From a checkpoint of a small autoregressive pixel model.
Model: 8.66M parameters, 20-pixel images, arch transformer_decoder, width 320, layers 8, norm layernorm, activation gelu_tanh.
Training: adamw at rate 0.0015, batches of 64.
Data: trained on crops of objects in photos (Visual Genome), 13.8 epochs.
Rows from block 5, named by matrix and row number. Rows with one number belong to one attention dimension. Each number is 128 + 24 x the weight over its row's rms, rounded and kept within 0 to 255. All counts start at 0.
# v: attention query, key and value (stacked) (model.blocks.5.attn.qkv.weight, 960x320, the v third), inputs 200-239
# proj: attention output (model.blocks.5.attn.proj.weight, 320x320, transposed), outputs 200-239
v.150 [200 112 136 142 144 108 159 135 130  59 112 118 117 122 102  94  90 145 143 138 143  92 107 118 133 142 104 142 140 171 139 101 119 141 148 161 155 121 141 126]
proj.150 [ 96 166 126 103 118 143 144 143 139 137 111 122 129  92 136 141 146 134  98 152 153 136  97 157 104 113 145 168  99 108 129 135 105 172  71 139  84  30 138 129]
v.151 [ 95 157 123 133 148 124 144 154 118 164 148 151  98 111 120 124 156  81 110 121 125 120 136 152 170 116 109 146 142 146 154 111 115 133 131 113 138 148 155 105]
proj.151 [111  98 119 111 128 112 120 132 118 144 107 144 157 131 130 159  80 127 133 173 139 127 113 161 124 109 125  72  44 115 119 151 131 104 149 205 119 137 144 125]
v.152 [125 127 131 123 156 121 177 117 144 115 110 136 115 138 142 135 122 135 104 136 119 120  92 168 127 120 125  88 149 166 140 138 148 130 130 117 132 141 149 100]
proj.152 [158 155  91 117 126 118 122 130 101 100 133 127 140 102 100 169 144 131 129 167 122 107 126 190 123 158 111  71  85 123 146 132 141 157 161 178 112 105 139 124]
v.153 [133 148 145 167  87 115 118 143 124  99 133 125 145  85 141 119 135 120 128 144 137 133 130 136 138  76 130 139 140 145 128  82  82 156 135 101 121 137 141 114]
proj.153 [127  96 124 121 134 140 115 130 111  99  75  99 115 114 153 121  84 114 131 139 140  87 127 122 134 126 112 109  58 124 175 140 126 108 142 147 102  72 137 119]
v.154 [108 103 135 116 114 120 117 127 122  15 151 131 133 100 110 175 125 166 159 164 110 140 125 129  88 122 143 125 135 128 135 118  96 106 110 128 121 137 139 126]
proj.154 [123 132 148 122 132 119  97 150 163 100 141 111 118 146 138  73 117 126 133 139 118 107 105 144 134 167 127 153 109 119 139 135 123 102 140 143 156  85 130 152]
v.155 [138 130 125 127 122  87 110 107 148  88 142 138 138 132 150  81  96 137 141 136 134 107 153 137 118 126 167  96  70 132 129 135 134 143 103 143  94 190 141 119]
proj.155 [139 152 104 128 162 110  99 145 169 147  58  78 105 113 140 151 150 134 140 102 140 157 137 121 121 158 128 139 125 151 113 110 124 137 115 124 145 105 157  99]
v.156 [140 124 125 122  86 137 184 120 116 113 124  92 139 133 155 143 168 148 130 152 116 143 128 122 117 108 125 134  98 113 143 132 146 130 108 139 131 102 109 164]
proj.156 [124 116 128 148 108 124 152 101 104  76 118 166  92 157 118 164 140 106 119 142 122 150 164 128 137  92 140  90 152 137 115 169 130 139 145 107 135 143 119 136]
v.157 [135 123 121 114 104 144 142 138 107 106 152  92 140 127  73 153 147 120 133 154 149 157 152 107 127  87 115 133 107 131 135 156 136 147 138 101 146 127 136 109]
proj.157 [172  72 124 132 110 114 182 123 140 143 109 106  91 113 110 135 103 135 141 110 152 158 120  82 127  58 126 120 138 140 171 127 118 127 142 132 125 154 129 131]
v.158 [144 114 119 126  74 162 126 154 136  87 130 141 146 129 114 179 116 100 106 156 175 144 133 117 125 110 105 145 145 128 125 155 124 183 146  89 139 103 115 127]
proj.158 [172 124 128 131 122 110 135 136 151 126  88 118 118  92 148 104 139 125 107  97 140 147 125 139 126 118 134 117  73 126 162 152 132 143  91 124 120 164  97 137]
v.159 [ 92 145 114 110 171 140  78  98 133  87 118 124 145 132 144 151 110 133 110 102 151 164 120 163  62 161 135 103 136 122 117 169 133 130 108 110 124 129 156 107]
proj.159 [172 135 121 125 133  97  85 133 147 135 163  99 123 138 127 161 149 121 138 163 127 137 131 130 138 162 124 123 147 148 132  91 135 119 174 160 183 131 118 130]
v.160 [140 117 118 134 113 165 134 141 103 172 103 109 168  83 152  69 139 142 133 182 127 178 123 121  92 126 103 180  83 127 117 148  90 149 108 193 137 150 160 108]
proj.160 [138 145 155 134 125 131 104 126 142 126 185  92  57 196 111 204  87 129 151 136 131  88 120 153 109  88 124  69 115 116 138 122 119  96 130  99 119 122 133 130]
v.161 [ 88 139 119 145 133 163 126 138 126 160  84 111 189  63 148 123 141 126  97 151 115 139 105 114  90 120 127 211  57 135  78 154 108 142 108 159 105 163 136 120]
proj.161 [116  81 144 119 140 124 130 121 102 118 156 107   8 216 114 173 141 145 171 167 131 111 141 150 127 120 120  94 123 145 173 133 134 119 155 127 131  89 113 143]
v.162 [116 123 128 129 125  96 126 147 140 119 163 146  58 170  80 127 142 111 112 140 140 108 128 114 110  87 130 110 130 134 103 102 114 177  90 145 105 133  91 156]
proj.162 [122 116 132 113 120 124 124 137 147 116  74 107 209  41 162  99 154 135 122  94 127 139 140 146 126 169 126 134 104 114 142 141 121 102 146 113 125 122 120 110]
v.163 [134  82 135 122 118 146 125 123  95 168  61 149 119  81 163  72 100 129 148 146 119 145  97 148  94 141 118 179 126 123 146 163 119 148 124 143 112 165 162 111]
proj.163 [132 170  89 145 123 137  90 129 166 130 189  94 145 159 112 142 142 116 127 156 122  96 129  88 115  98 113 129 133 138 103 120 133  84 149  97 127 149 136 134]
v.164 [134 102 141 135 127 142 148 132 103 161  93 127 110  81 145  80 108 136 149 159 138 168 103 122  93 130 114 153  99 134 142 137 123 175 139 177 126 144 146 107]
proj.164 [147 133 112 136 137 135 129 122 131 118 191 110 122 173 105 167 130 113 128 144 136  78 165 120 125 119 116 114 157 116  91 138 137  89 130  88 119 107 131 141]
v.165 [153 152 124 139 130 131 121 119 126 100 127 124 194  96 155 123 111 149 137  79 135 151 141 143 167 174 135 114 163 131 139 132 124  61 164 124 152 119 177 120]
proj.165 [143 132 152 128 124 114 133 126  94 136 148 136  62 189 108 135 147 130 120 157 131 105 113 108 135  50 139 132 136 132 136 121 122 167 106 128 133 140 132 134]
v.166 [133 108 141 101 115 136 133 124 104 100 118 128 149 135 112 151 131 113 188 170 113 108 129 155  96 171 104 133 130 109 145 167 104 134 125  87 133 140 113 149]
proj.166 [155 171  88 119 109 102  90 151 136 139 176 117 155 123 153 122 110 136  98  87 122 132 105 114 114  80 117 115  98 115 123 176 125  99 130 125 155 173 154 135]
v.167 [124 116 130 120 145 102 120 119 119 126 161 137 109 165 129 112 126 132 103 132 136  91 153 140 130 124 141  83 175 133 167 112 122 135 111 118 131 102 135 137]
proj.167 [138 154 127 132 131 124 135 144 160 181  72  95 202  69 135  91 128 131 118  65 125 164 122 119 114 117 127 187 145 112  99  71 104 143 141 137 110 120 134 105]
v.168 [127  95 140 136 105 143 116 120 111 128  83 136 111  79 145  96 117 140 119 161 130 144  87 117  99 115 124 172 113 146 145 149 109 154 136 156 122 152 168 114]
proj.168 [134 147 113 127 127 129 130 135 121 115 134  86 132 157 120 129 124 117 129 147 129  83 159 105 116 103 122 103 112 133 113 120 134 102 141  83 124 112 137 130]
v.169 [100 147 125 113 138 125 145 132 146 112 166 143 114 162 118 207 164 111 152 126 106 113 157 118 164 127 124 100 139 123 131 132 132 102  93  68 129 125 102 143]
proj.169 [121 120  97 117 137 120 105 137 126 170 128 138 145 119 154  92  85 154 128  77 114 156 103 163 129 142 125 134  99 122 112 183 137 124 118 163 169 136 131 116]
v.170 [134 119 117 131 135 126 108 119 143 120 125 136 162 123 131 151  99 121 107  64 132 123 147 130 166 152 133 107 172 150 141 142 125  37 173 102 124 114 155 125]
proj.170 [147 126 131 128 128 119 142 122  97 158 112 146 113 132 107  98 193 129 120 133 131 164 109 114 141 113 148 157 129 132 152 103 127 192 114 150 123 151 140 129]
v.171 [118 146 133 121 154 144 143 115 155 117 131 108 149 155 117 187 119 123 138  95  99  93 147 142 159 119 141  99 121 119 144 142 157  67 154  73 125 116 116 142]
proj.171 [126 128  80 144 149 133 154 110  91 136 120 179 119 130 121 119 143 126 128 131 114 189 105 108 134 148 122 160 141 132 109 131 149 170  97 164 156 136 105 131]
v.172 [144 154 105 129  99 130 114 131 126 124 160 128 153 148 182 103 148 136 129 156 118 161 142 141 187 118 128 148  96 127 138 125 125 141 121 128 145 141 161  98]
proj.172 [129 123 192 130 116 136 121 137 116 104 126 144  77 166  96 164  70 117 114 113 130  87 101 147 138 116 141  93 126 114 115 130 108  99 115 119 131 128 152 141]
v.173 [131 144 116 149 117 156 138 136 123 183  96 129 141  59 160  97 143 141 112 152 120 177  94 113 126 117 127 209  79 125  95 138 129 165 120 187 119 148 172 111]
proj.173 [ 96  71 160 133 140 131 134 121 111 102 146  89  55 230  89 195 117 117 164 190 137  73 153 125 124 125 120  68 116 139 142 131 144  96 133 122 136  99 122 138]
v.174 [148 138 144 134 130 102 111 123 115 125 104 137 108  95 116  64 101 151 129 103 135 131 110 129 106 140 142 139 171 124 121 109 154 156 151 170 148 126 151 123]
proj.174 [ 99 132 110 139 121 134 138 126 137 132 126  93 168 132 125 127 181 113 115 178 137 113 151 113 117  91 138 156 156 142 136  59 123 114 151 131  92 116 121 112]
v.175 [135 130 125 140 103 122 122 141 134 144 127 123 109 107 133  93 146 132 106 170 137 156  97 116 115  91 118 176  96 143 108  96 111 198 101 177 125 143 137 125]
proj.175 [126  95 159 119 132 127 110 133 112  95 100  85 110 128 128 162 103 121 142 145 136  83 164 122 130 132 125  89 106 126 137 145 133  71 159  87 121  84 126 122]
v.176 [121 115 132 120 153 128 125 111 146 104 157 117 136 191 108 169 105 122 126  76 127 103 161 135 150 138 130  61 155 123 152 138 125  62 145  72 143 108 117 148]
proj.176 [152 144 117 129 127 126 129 133 123 138 109 186 143  67 141  89 172 137 120 103 127 190  93 132 134 152 130 167 148 123 128 117 127 187  94 173 130 172 130 124]
v.177 [122 142 113 115 123 146 119 151 125 195 134 183  79 158 128 127 147 124 142 130 101 178 161 125 174 124 129 115  94 124 135 164 127 161  81 111 103 149 132 124]
proj.177 [112  85 127 127 120 134  96 135 125 141 154  68 125 108 149 142 147 139 118 136 125  98 116 161 137 144 121 108  95 116 133 136 137  77 136 150 163 143 127 125]
v.178 [141 153 122 146 146 135 107 122 134 125 135 106 213 124 131 116 120 130 100  82 129 149 144 126 140 138 137 127 145 113  93 132 111  73 138 127 151 112 155 129]
proj.178 [122 137 173 140 133 122 140 115 105 140 127 159  26 191 125 147 136 141 138 178 126 119 100 143 137 119 140 115 122 125 165  86 122 177 105 162 112 138 120 126]
v.179 [104 163 120 116 138 128 134 131 130 129 152 136 188 120 141 136 145 145 133 112 129 122 159 126 141 166 147 105 134 128 137 121 143 112 100 112 136  94 121 118]
proj.179 [103 125 175 130 123 130 134 113 144 166 152 155  75 166 137 127 102 144 133  94 128 149 120 151 124 100 119 126 187 127 139  87 139 156 113 172 128 102  90 113]
v.180 [146 129 120 135 134 137 120 115 123 136 149 139 136 162 166 122 109 128 142 107 130 121 158 162 152 162 148  93 167 125 152 151 157  88 163  87 125 113 144 110]
proj.180 [135 171 141 136 123 129 117 109 157 136 127 183 147 127 101 111 137 128 115  94 120 161 101 123 136 118 142 163 149 127 115  84 118 145 104 160 133 145 130 137]
v.181 [147 174 125 121 120 129 143 127 135 133 142 139 155 122 137 169 133 113 161  83 117 137 160 140 190 152 138  96 118 117 142 137 136  73 153  95 138 115 125 133]
proj.181 [118 118 130 145 144 129 134 129  99 164 153 134  94 191 117 118 132 126 113 121 127 128 100 130 137  91 126 148 148 129 115 156 123 163  86 156 153 138 133 120]
v.182 [108 144 130 121 137 130 134 121 152 143 133 141 150 137 118 178 119 120 129  76 119 127 158 129 171 135 123  95 126 139 130 144  87  55 114  90 154 124 150 148]
proj.182 [120 105 126 139 133 112 115 132  88 167 109  91  99 136 144  87 181 134 118 126 128 157 105 131 120 104 132 154 104 127 138 157 129 187 117 129 138 154 134 115]
v.183 [149 109 140 124 133 124 120 115 138  93 131 106 143 145 108 158 116 128 148  91 125 104 144 133 152 139 136  97 145 131 180 125 139  79 157  97 160 100 124 147]
proj.183 [163 163  90 120 132 133 146 136  81 129 122 159 125  99 144 125 144 114 107 131 127 154 118 111 119 104 133 140 135 132  82 143 134 165 101 140 136 172 132 117]
v.184 [120 154 103 136 135 114 117 132 153 133 182 119 132 202 143 144 149 131 103 139 103  99 155 145 177  70 136 113 131 124 147 103 155 140 102  95 131 114 113 135]
proj.184 [102  79 164 121 134 157 120 120 117 109  72 173 125  80 110 150 107 131 145  86 124 168  99 157 140 215 148 109 124 118  85 118 108 112 129 177 153 105 142 138]
v.185 [111 114 141 145 118 127  99 135 142 101 108 111 125 106 113 118 123 136 101 167 151 105  91 106  64  89 144 169 105 149 108 118 111 164 127 176 124 138 128 126]
proj.185 [129 126 126 119 142 127 149 129 104 111  77 134 120 114 154 110 148 118 145 131 128 148 162 124 124 137 130 111 101 122 151 107 126 113 162 104  97  86 114 117]
v.186 [139  99 130 125 106 121 121 129 117 134 123 193  27 121 144 106 115 122 111 160 146 147 111 132 121 118 125 138 128 159 159 124 110 167 149 149  96 152 146 116]
proj.186 [150 129 122 121 112 125 140 148 139 114 106  74 238  75 117  75 169 109 115  96 128  82 161 105 133 109 141 131 122 127 129 142 136  87 135  98 115 118 158 131]
v.187 [157 164 133 147 133 127 167 141 119 118 131  83 160 112  90 102 137 139 120 112 142 140 100 106 101 123 137 142 144 113  71 109 162 142 144 192 118 100 112 150]
proj.187 [130  83 157 118 131 123 181 114 106  92 102 128 107 140 130 181 121 127 151 205 135 119 151 122 131 127 140  94 108 132 162 129 117 148 130 104 131 128 110 129]
v.188 [108  96 145 133 119 121 125 125 143 133 102 155  44 122 138 147 114 109 107 155 129 107 109 113 112  91 129 146 113 157 142 124 116 135 144 119 110 153 137 131]
proj.188 [143 105  90 133 129 133 136 134 105 124  82  98 198  90 119  56 189 123 124 105 121 136 159 102 121 142 125 140 124 125 104 158 133 107 155  86 113 107 138 136]
v.189 [145 140 128 118 137 116 160 137 119 160 150 144  49 189  97 131 143 131 147 121 108 137 142 124 172  88 128  95 147 112 130 107 149 178 116 134 109 124 103 160]
proj.189 [126  89 109 134 118 131 122 128 139 105 111 100 206  41 139 152 125 120 109 170 127 116 144 127 135 177 124 123  98 129  98 159 139  94 131 107 158 172 126 120]
v.190 [ 78 133 115 149 147 128 110 134 162 121 149 154 116 130 151 156 116 126  64 145 133 110 138 105 131  78 141 139 100 164 123 110 116 116 134 132 115 132 141 104]
proj.190 [ 96  92 159 132 138 136 159 120 116 137  82 167 116 119 109  73 151 131 164  72 141 170 135 156 130 192 132 120 170 129 152  86 131 131 126 134  95  62 135 125]
v.191 [109 122 134 134 110 103  84 124 137  95 141 164 120 118 144 126 132 127  97 168 142 115 124 130  97 124 135 141 121 152 125 108  86 133 112 132 134 136 139 116]
proj.191 [136 148 152 127 108 110 149 152 128 139  90 116 144 105 139  76 134 117 129  69 128 127 130 125 115  74 138 116 111 113 156 100 113 135 153 116  96  97 139 124]
v.192 [ 90 117 123 126 114 143 109  89 102 221  75 149 119 106 124 125 141 103 110 139 132  99 119 126 107 191 107 154 101 140 131 148 121 145 133  99 113 163 158 133]
proj.192 [147 129 136 136 138 128 173 146 113 140 162 125 115 129  81 115 148 104 132 147 122 142 125 136 119 129 140 150 144 119 113 107 126  58 141 157 105 156 109 135]
v.193 [142 154 139 125 117 140 140 131 123  10 175 109 109 115 129 128 160 131 101  94 135 163 114 136 159 154 140 174 141 134 114 108 160 146 139 128 152 134 100 119]
proj.193 [154 148 126 136 138 123 161 128 149 103 133 106  96 161 102 132  97 115 129 151 117 151 149 106 132 108 132  93 127 129 149 165 141 161 138 180  98 110  97 138]
v.194 [157  94 112 105 155 141 119 124 129 195 133 175 150 138 109 149 103 102 134 128 137 132 119 158 101 133 114 121 104 123 142 165 188 114 104 114 142 114 141 124]
proj.194 [154 140 129 141 120 119 114 140 118 135 138 147 119 141 109 146 166 139 114 152 125 162 132 120 124 116 110 114 147 123  48 126 130 119 180 124 164 123 123 128]
v.195 [146 170 122 124 106 131 109 137 124 150 144 162  99 134 163 137 152 136 154 106  86 126 133 119  99 148 136 132  98 100 145 122 104 120 126 131  84 150 103 129]
proj.195 [132 158 164 114 140 123 124 125  90 122 126 151 155 139 122 139 122 127 139 135 127 111 154  81 116 114 116  89 123 120 147 168 115 148  71 125 161 138 104 139]
v.196 [  7 101 120 131 120 126 109 126  89 163  93 131 113 112 149  82 112 133 159 156 120  72 142 120 126 120 106  92  87 111 136 161  80 132 137 117 125 131 122 112]
proj.196 [ 94 110 141 124 126 113 118 125 150 138 122 117 143 147 150 115 153 126 138 109 135  55 154 144 135 121 121 141 128 131  96 129 143  86  95  97 155 111 157 141]
v.197 [198 132 129 119 111 138 104 132 147  80 126 153 122 143 140 134 144 133 135 144 111 100 137 139 116 145 131 110  98 100 118 121 141 131 111 152 126  95  66 138]
proj.197 [174 153 118 132 127 102  97 115  77  90 103 161  80 233 143 117 116 119 140 121 114 111 140 113 148 124 118 116 105 141 152 156 130 125 125 100 136 156 123 136]
v.198 [103 138 134 132 136 155 170 141 121 142 150 135 148 132  99 142 113  98  93 100 132 161 119 123 186 129 111 151 136 140 134 119 131 134 159 128 149 162 172 102]
proj.198 [126 105 125 120 134 133 133 128 163 137 106  87 156  61 120 122 144 126 129 184 116 147 105 171 140 174 120 159 139 103 158 141 116 144 162 116  88 131 127 123]
v.199 [ 82 176 108 110 133 125 153 137 113 156 117 144 132 102 153 156 124 155 126 121 118 117 121 129 158 127 143 112 158 143 163 167  33 122 108 139 115 141 137 122]
proj.199 [116 114 117 109 119 121 148 127 138 186 110 140 164 126 113 157 142 119 118 115 129  97  68 126 126 115 127 163  88 145 132 171 108 146 116 146 110 160 129 131]
v.200 [204  83 120 116  86 106 110 137 154 137  98 193 137 167 116 167 120 128 135 135 139  94 131 126 123 119 111  96 118 100 149 130 104 125 131 121 132  94 134 132]
proj.200 [143 103 107 121 120 137  95 138 108 140  90 182 104 149 134 103 143 129 121  97 123 166 101 148 102 107 111 158  96 134 154 124 118 155 160 124 118 154 141 139]
v.201 [106 104 117 125 173 126 155 137 108 107  87 110 134  79 119 115 117 140 111 112 142 148 126 142 149 161 132  97 132 149 154 100 115 131  94 144 158 102 134 113]
proj.201 [132 141 123 131 119 145 132 129 164 104 122 150 101 110 134  99 145 138 124  60 138 121 142 198 108  40 123 131 129 134 110  91 130 131  91 110 117 112 139 131]
v.202 [107  93 126 126 164 118 114 115 128 207  65 142 103 141 123 110 144 113 154 141 132 111 144 107  96 126 109  98 102 126  95 108 181 130 124 110 110 172 115 165]
proj.202 [150 117 131 129 113 131  90 131 135 122 126 143 156 119 176 154 129 132 124 109 112 111 128  80 121 112 134 124 118 134 134  81 119  92  99  78 119 156 153 138]
v.203 [135  92 145 125 132 121 102 104 113 131 126  88 119 153 131 105 134 114  99 147 174 130 129 148  85 102 102 130 127 165 123 138 195 138 126  76 102 150 147 133]
proj.203 [183 112 139 127 121 130 146 132 159 100 163 127 130  48 126 155 111 137 130 159 117 138 152 144 146 181 138 122 197 136  73  71 148  79 136 154 123 115 146 134]
v.204 [125  96 124 128  91 128 125 149 127 101 101 148 128 158 119 124 105 136 169 160 130 113 158 103  97 110 149 103  99 122 144 125 182 127 114 112 158 120 123 130]
proj.204 [106 118 128 114 111 124  87 129 147 130 108 138 117 172 188 128 129 132 134 119 124 122 156 166 121 127 122 125  90 119 119 156 123 116 131  60 154 121 148 117]
v.205 [ 47 130 109 114 164 141 173 135 119 101 124 158 126  74 132 107 125  98 145 120 126 157 104 131 163 111  80 107 120 122 115 127 103 138 137 123 145 114 104 147]
proj.205 [135 125 142 121 133 119 104 121 135 132  79  92 127 144 154 134 154 137 130  97 142 100 123 130 141  83 113 119  81 124  96 104 136 129  97 123 161 110 108 140]
v.206 [104 171 130 150 126 149 169 104  96 102 140  87 139  67 109 120 128 141  89 116 120 117 111 131 176 135 124 151 143 136 120 121  63 133 163 154 112 138 119 117]
proj.206 [132 112 109 130 145 147 189 133 109 100 123 101 121 135  93 136 106 115 117 132 132 100  92 145 139 121 129 174 127 141 164 103 131 112 105 181 108 132  98 124]
v.207 [ 26 126 141 128 128 125 124 100 119 177 101 100 110  95 128 103 161 147 129 113 119 138 126 126 188 132 130 144  81 141 105 117 117 121 102  95 144 129 118 149]
proj.207 [104 134 125 127 142 116 103 122 129 176 159  87 151 174 141 133 109 128 131 122 106 127 153  43 141 131 134  91 144 120 112 148 116 107 116 111 125 108 160 133]
v.208 [146 125 110 106 166 120 127 113 145 106 114 125 125 152 110 131 125 129 119 133 129 170 110 136 133  86 131 132 138 148 123 135  93 111 127 121 130 105 149 144]
proj.208 [181 132 127 116 117 128 120 128 167 127 109 116 147 120 122 113 122 141 132 115 141 140  67  90 108  90 135 160  91 109 119 132 121 182 153 113  92 118 129 115]
v.209 [142 155 120 139 110 139 152 125  96 108 141 104 146 133  78 109 116 113 134 158 142 100 112 111 127 128 122 144 109 125 149 139  22 143 131 121 120  94 173  93]
proj.209 [112 129 132 125  96 112 140 126 134 137 138 119 128 139 105 122 113 118 125 173 128  96 102 179 118  93 141 179 138 131 110 165 136 116 159 151 181 150 129 130]
v.210 [182 143 123 127 143 161 191 137  90 101 123  76 119 138  65  66 127 143 120 106 116 167 118 123 115  85 136 137 135 149 110  89 148 113 136 150 117 107 144 145]
proj.210 [134 119 126 110 113 129  93 130 116  82  65 133 143 150 145 157 101 122 135 110 140 116 113 130 115 139 126 164 114 134  91 111 112 169 152  89 117 100 127 113]
v.211 [107 130 109 149 133 123 119 135 154  77 137 100 155 124 148 167 111 137 149 130 141  93 170 114 115 156 129 106 104 134 166 138 136 132 126 180 128 122  82  97]
proj.211 [139  90 119 138 106 117 113 105 164  79  61 144 109 143 179 137 120 149 112  59 128  55 117 138 143  98 132 158 109 139 174 120 127 133 103  84 164 122 117 131]
v.212 [ 95 115 126 129 172 147 132 112 100 243 149 149 139 125 108 110 132 135 117  98 140 142 124 148  97 123 145 121 106 143 116 147 118 126 147  98 101 159 122  96]
proj.212 [116 111 168 139 116 139 160 130 127  80 148 137  93 101  91 195 106 122 113 141 107 109 114 138 138 114 140 127 129 125  55 128 119 139 147 136 158 117 133 121]
v.213 [200 134 122 124 147 172 195 114  93 111 111 158 123 111  80  76 123 114  94 146 115 143  95 136 147 137 155 104 116 146 122 119 104 111 139 117 130 142 152 118]
proj.213 [154 115 127 116 112 147 155 138 111  84 122 138 106 159  95 152 125 105 134 128 124 131 120 178 116 110 141 148 108 123 127 153 124 156 120 125  74 160 103 120]
v.214 [131 126 109 108 142 128 155 119 133 198 127 119 162 118 122 119 104 160 111 115 147 137 121 151 143 108 110  99 162 137 110 142  88 132 112 128 123 104 152 110]
proj.214 [ 68 115 118 121 126 118 110 124 145 146 126 132 166 114 133 120 156 135 135 119 136 146 108 137 142 135 106 141 129 136 118 115 118 142 152 108 159 163 142 129]
v.215 [ 65 130 130 126 172 139 172 133 105 121 143 129 140 109 109 140 105 131 137  91 123 132 125 128 165 158  87 129 123 110 121 138  72 127 135 132 147 100 147 101]
proj.215 [126 169 122 129 124 141 145 137 123 134  93 120 126  96 116 106 153 130 125 144 132 130 113 166 124  81 119 161 133 124 131  89 118 121 134 112 122 135 117 137]
v.216 [ 60 146 110 129 111 127 115 142 129 123  91 177 115 112 134 151 127 131 166 148 125 128 114 101 141 141 138 139 136  93 144 133  35 121 162 109 135 120 152 127]
proj.216 [107 125 111 135 132 131 141 121 122 177 138 119 112 145 142 102 162 106 129 120 133 134  94 126 108  81 123 158  74  94 132 160 135 144 144 156 126 128 120 131]
v.217 [148 123 145 146 112 127 190 140 111 166 138 137 119 149  88 123 163 108 132 143 127 107 127 131 110 138  83 126 113 136 105  90 201 139 139 127  95 116 109 174]
proj.217 [130 164 100 132 142 148 114 115  57 123 114 168  88 115 143 154 132 123 160 163 138 117 124 137 137 169 125  74  89 132 125 116 104  94 133 126 148 161 145 126]
v.218 [ 91 139 129 105 173 133 178 134 111 159 125 152 120 118 145 134 126 150 130 102 132 148 146 134 126 162 123 108 157 133 106 122 122 124 123 100 119 143 157 117]
proj.218 [135 180 123 134 143 143 154 138 109 142 113 126 145  70 133 123 143 136 125 151 124 144 142 174 131 111 133 138 136 121 123  78 114  98  82  99  98 151 132 134]
v.219 [119 132 121 137 123 149 128 110 106 162 103 113 129 145 124  96 118 131 102 118 106  82 119 123 157 138 121 106 115 113 131 118   0 130 162 155 108 125 123 129]
proj.219 [148  96 118 138 128 148 131 123 100  80  88 142 121 121 111 117 115 122 115 114 118  76  84 182 118 139 128 189 112 145 152 135 124 128 125 149  79 159 133 123]
v.220 [109 125 123 125 188 164 113 101 131 255  78 126 111 122 114  92 137 132 132  97  88 141 101 147 157 129 128 116  97 141 133 106 104 113 138 130 127 133 128 144]
proj.220 [107 130 148 120 137 124  76 122 130 144 145  95 175 131 132 135 146 132 121 112 126 126 146  51 119  44 119 149 159 111  89 122 106 149 158  86 123 124 130 139]
v.221 [160 115 125 123 158 141 126 135 150 152 103 179 123 100 150 138 128 119 146 138 134 125 138 128 129 157 134  87  97 115 141 140 181 153 122 110 157 158  99 119]
proj.221 [143 115 129 130 118 121 122 141 137 135 142 120  72 164 152 166 142 122 118 115 119 121 161 136 125  84 124  99  87 132 124 129 132 124  79 101 133 141 134 134]
v.222 [104 158 128 138 126 115 117 151 163 153 139 127 139 118 166 177 147 185 183  86 156 151 141 118  95 113 135 155 124 123 127 118 208 121 112 104 114 160 104 112]
proj.222 [ 90 164 127 113 125 135  99 136 171 154 119 152 182 101 185 176 135 133 139 124 134 143 134  65 126 112 117 108 136 141 144 103 120 128 121 122 174 144 134 132]
v.223 [ 59 115 123 145 161 143 124 123 127 155 116  58 143 121 151 125 116 157 112 150 140 130 150 142 105  94 138 115 110 167 137 146 127 130 119 120 125 118 139 127]
proj.223 [135 115 113 124 123 119 116 136 139 123 145  81 143 112 160 139 114 122 151 143 123  94 144 155 130 141 127 140 169 116 106  96 134  79  88 132 121 123 144 128]
v.224 [172 139 128 125  90 141 137 113  95  98 116 124 136 116 132 141 115 138  77 174 151 155 110 130  90 100 111 145 171 139 191 130 116 111 123 137  99 126 149  90]
proj.224 [190 137  99 129 142 101 165 113 150 100 143 109 173  96 120 128 109 147 109 163 122 162 118 120 114 161 129 159 133 111 131 113 123 112 152 156 135 127 105 149]
v.225 [140 106 129 130 158 130 155 133 121 225 112 123 132 119 164 100 121 105 110 120 127 134 108 135 163 165 116 131 143 143 146 105  88 136 160 132 117 158 128 116]
proj.225 [102 124 135 136 143 121 170 131 144 110 112 152 140  99 110 159 127 132 138 121 142 103 119  92 115 100 120 126 139 122 170 135 127 123 129 132 128 175 121 133]
v.226 [185 155 119 108 112 109  99 113 158 140 134  86 153  93 147 152 122 120 124 104 135 136 131 147 121 191 160 165 129 146 168 118 172  68 123 140  99 138 116 134]
proj.226 [152  88 134 132 110 123 162 117 100 125 123 170 110 150  69  83 130 117 111  55 110 165 149  96 120 166 122 132 180 130 102 116 107 138 108 130 127 110 142 136]
v.227 [173 116 127 123 103 152 116 130  98  97 103 110 121  93 103  78 121 152 111 125 129 102 138 127 156  87 130 113 129 149 127 120  97 138 101 138 126 112 125 137]
proj.227 [111  72 165 130 141 112 136 138 127 129 126 145 140 150 119 154 131 129 144 115 134 115 107 105 138 197 137 103 167 128 115 105 123 128  95 126  93 133 137 128]
v.228 [104 142 131 117 106 117 120 127 130  99 116 144 127  98 113 148 130 101  77  95 189 133 109 124 204 109 134 166 121 144 136  67 179 134 155 126 162 146 161 115]
proj.228 [145 134 114 120 129 123 178 138 119  84 135 142 138 141 119 101  92 132 124 156 115 148 158 128 111  98 126 115 131 119 145  13 119 113 157 151  82 133 131 113]
v.229 [195 153 122 124 105 151  93 138 129 186 142 140 142 117 135 104 113 145  96 105 113 155 129 115 128  79 129 142 169 175 161 104 103 137  98 139  94 103 148 126]
proj.229 [159  82 167 133 133 128 106 121 135 137 126 119 162 141 114 188 109 122 139 116 131 110  80  85 128 177 121 112 153 132 135 144 132 131 137 176 145 128 123 127]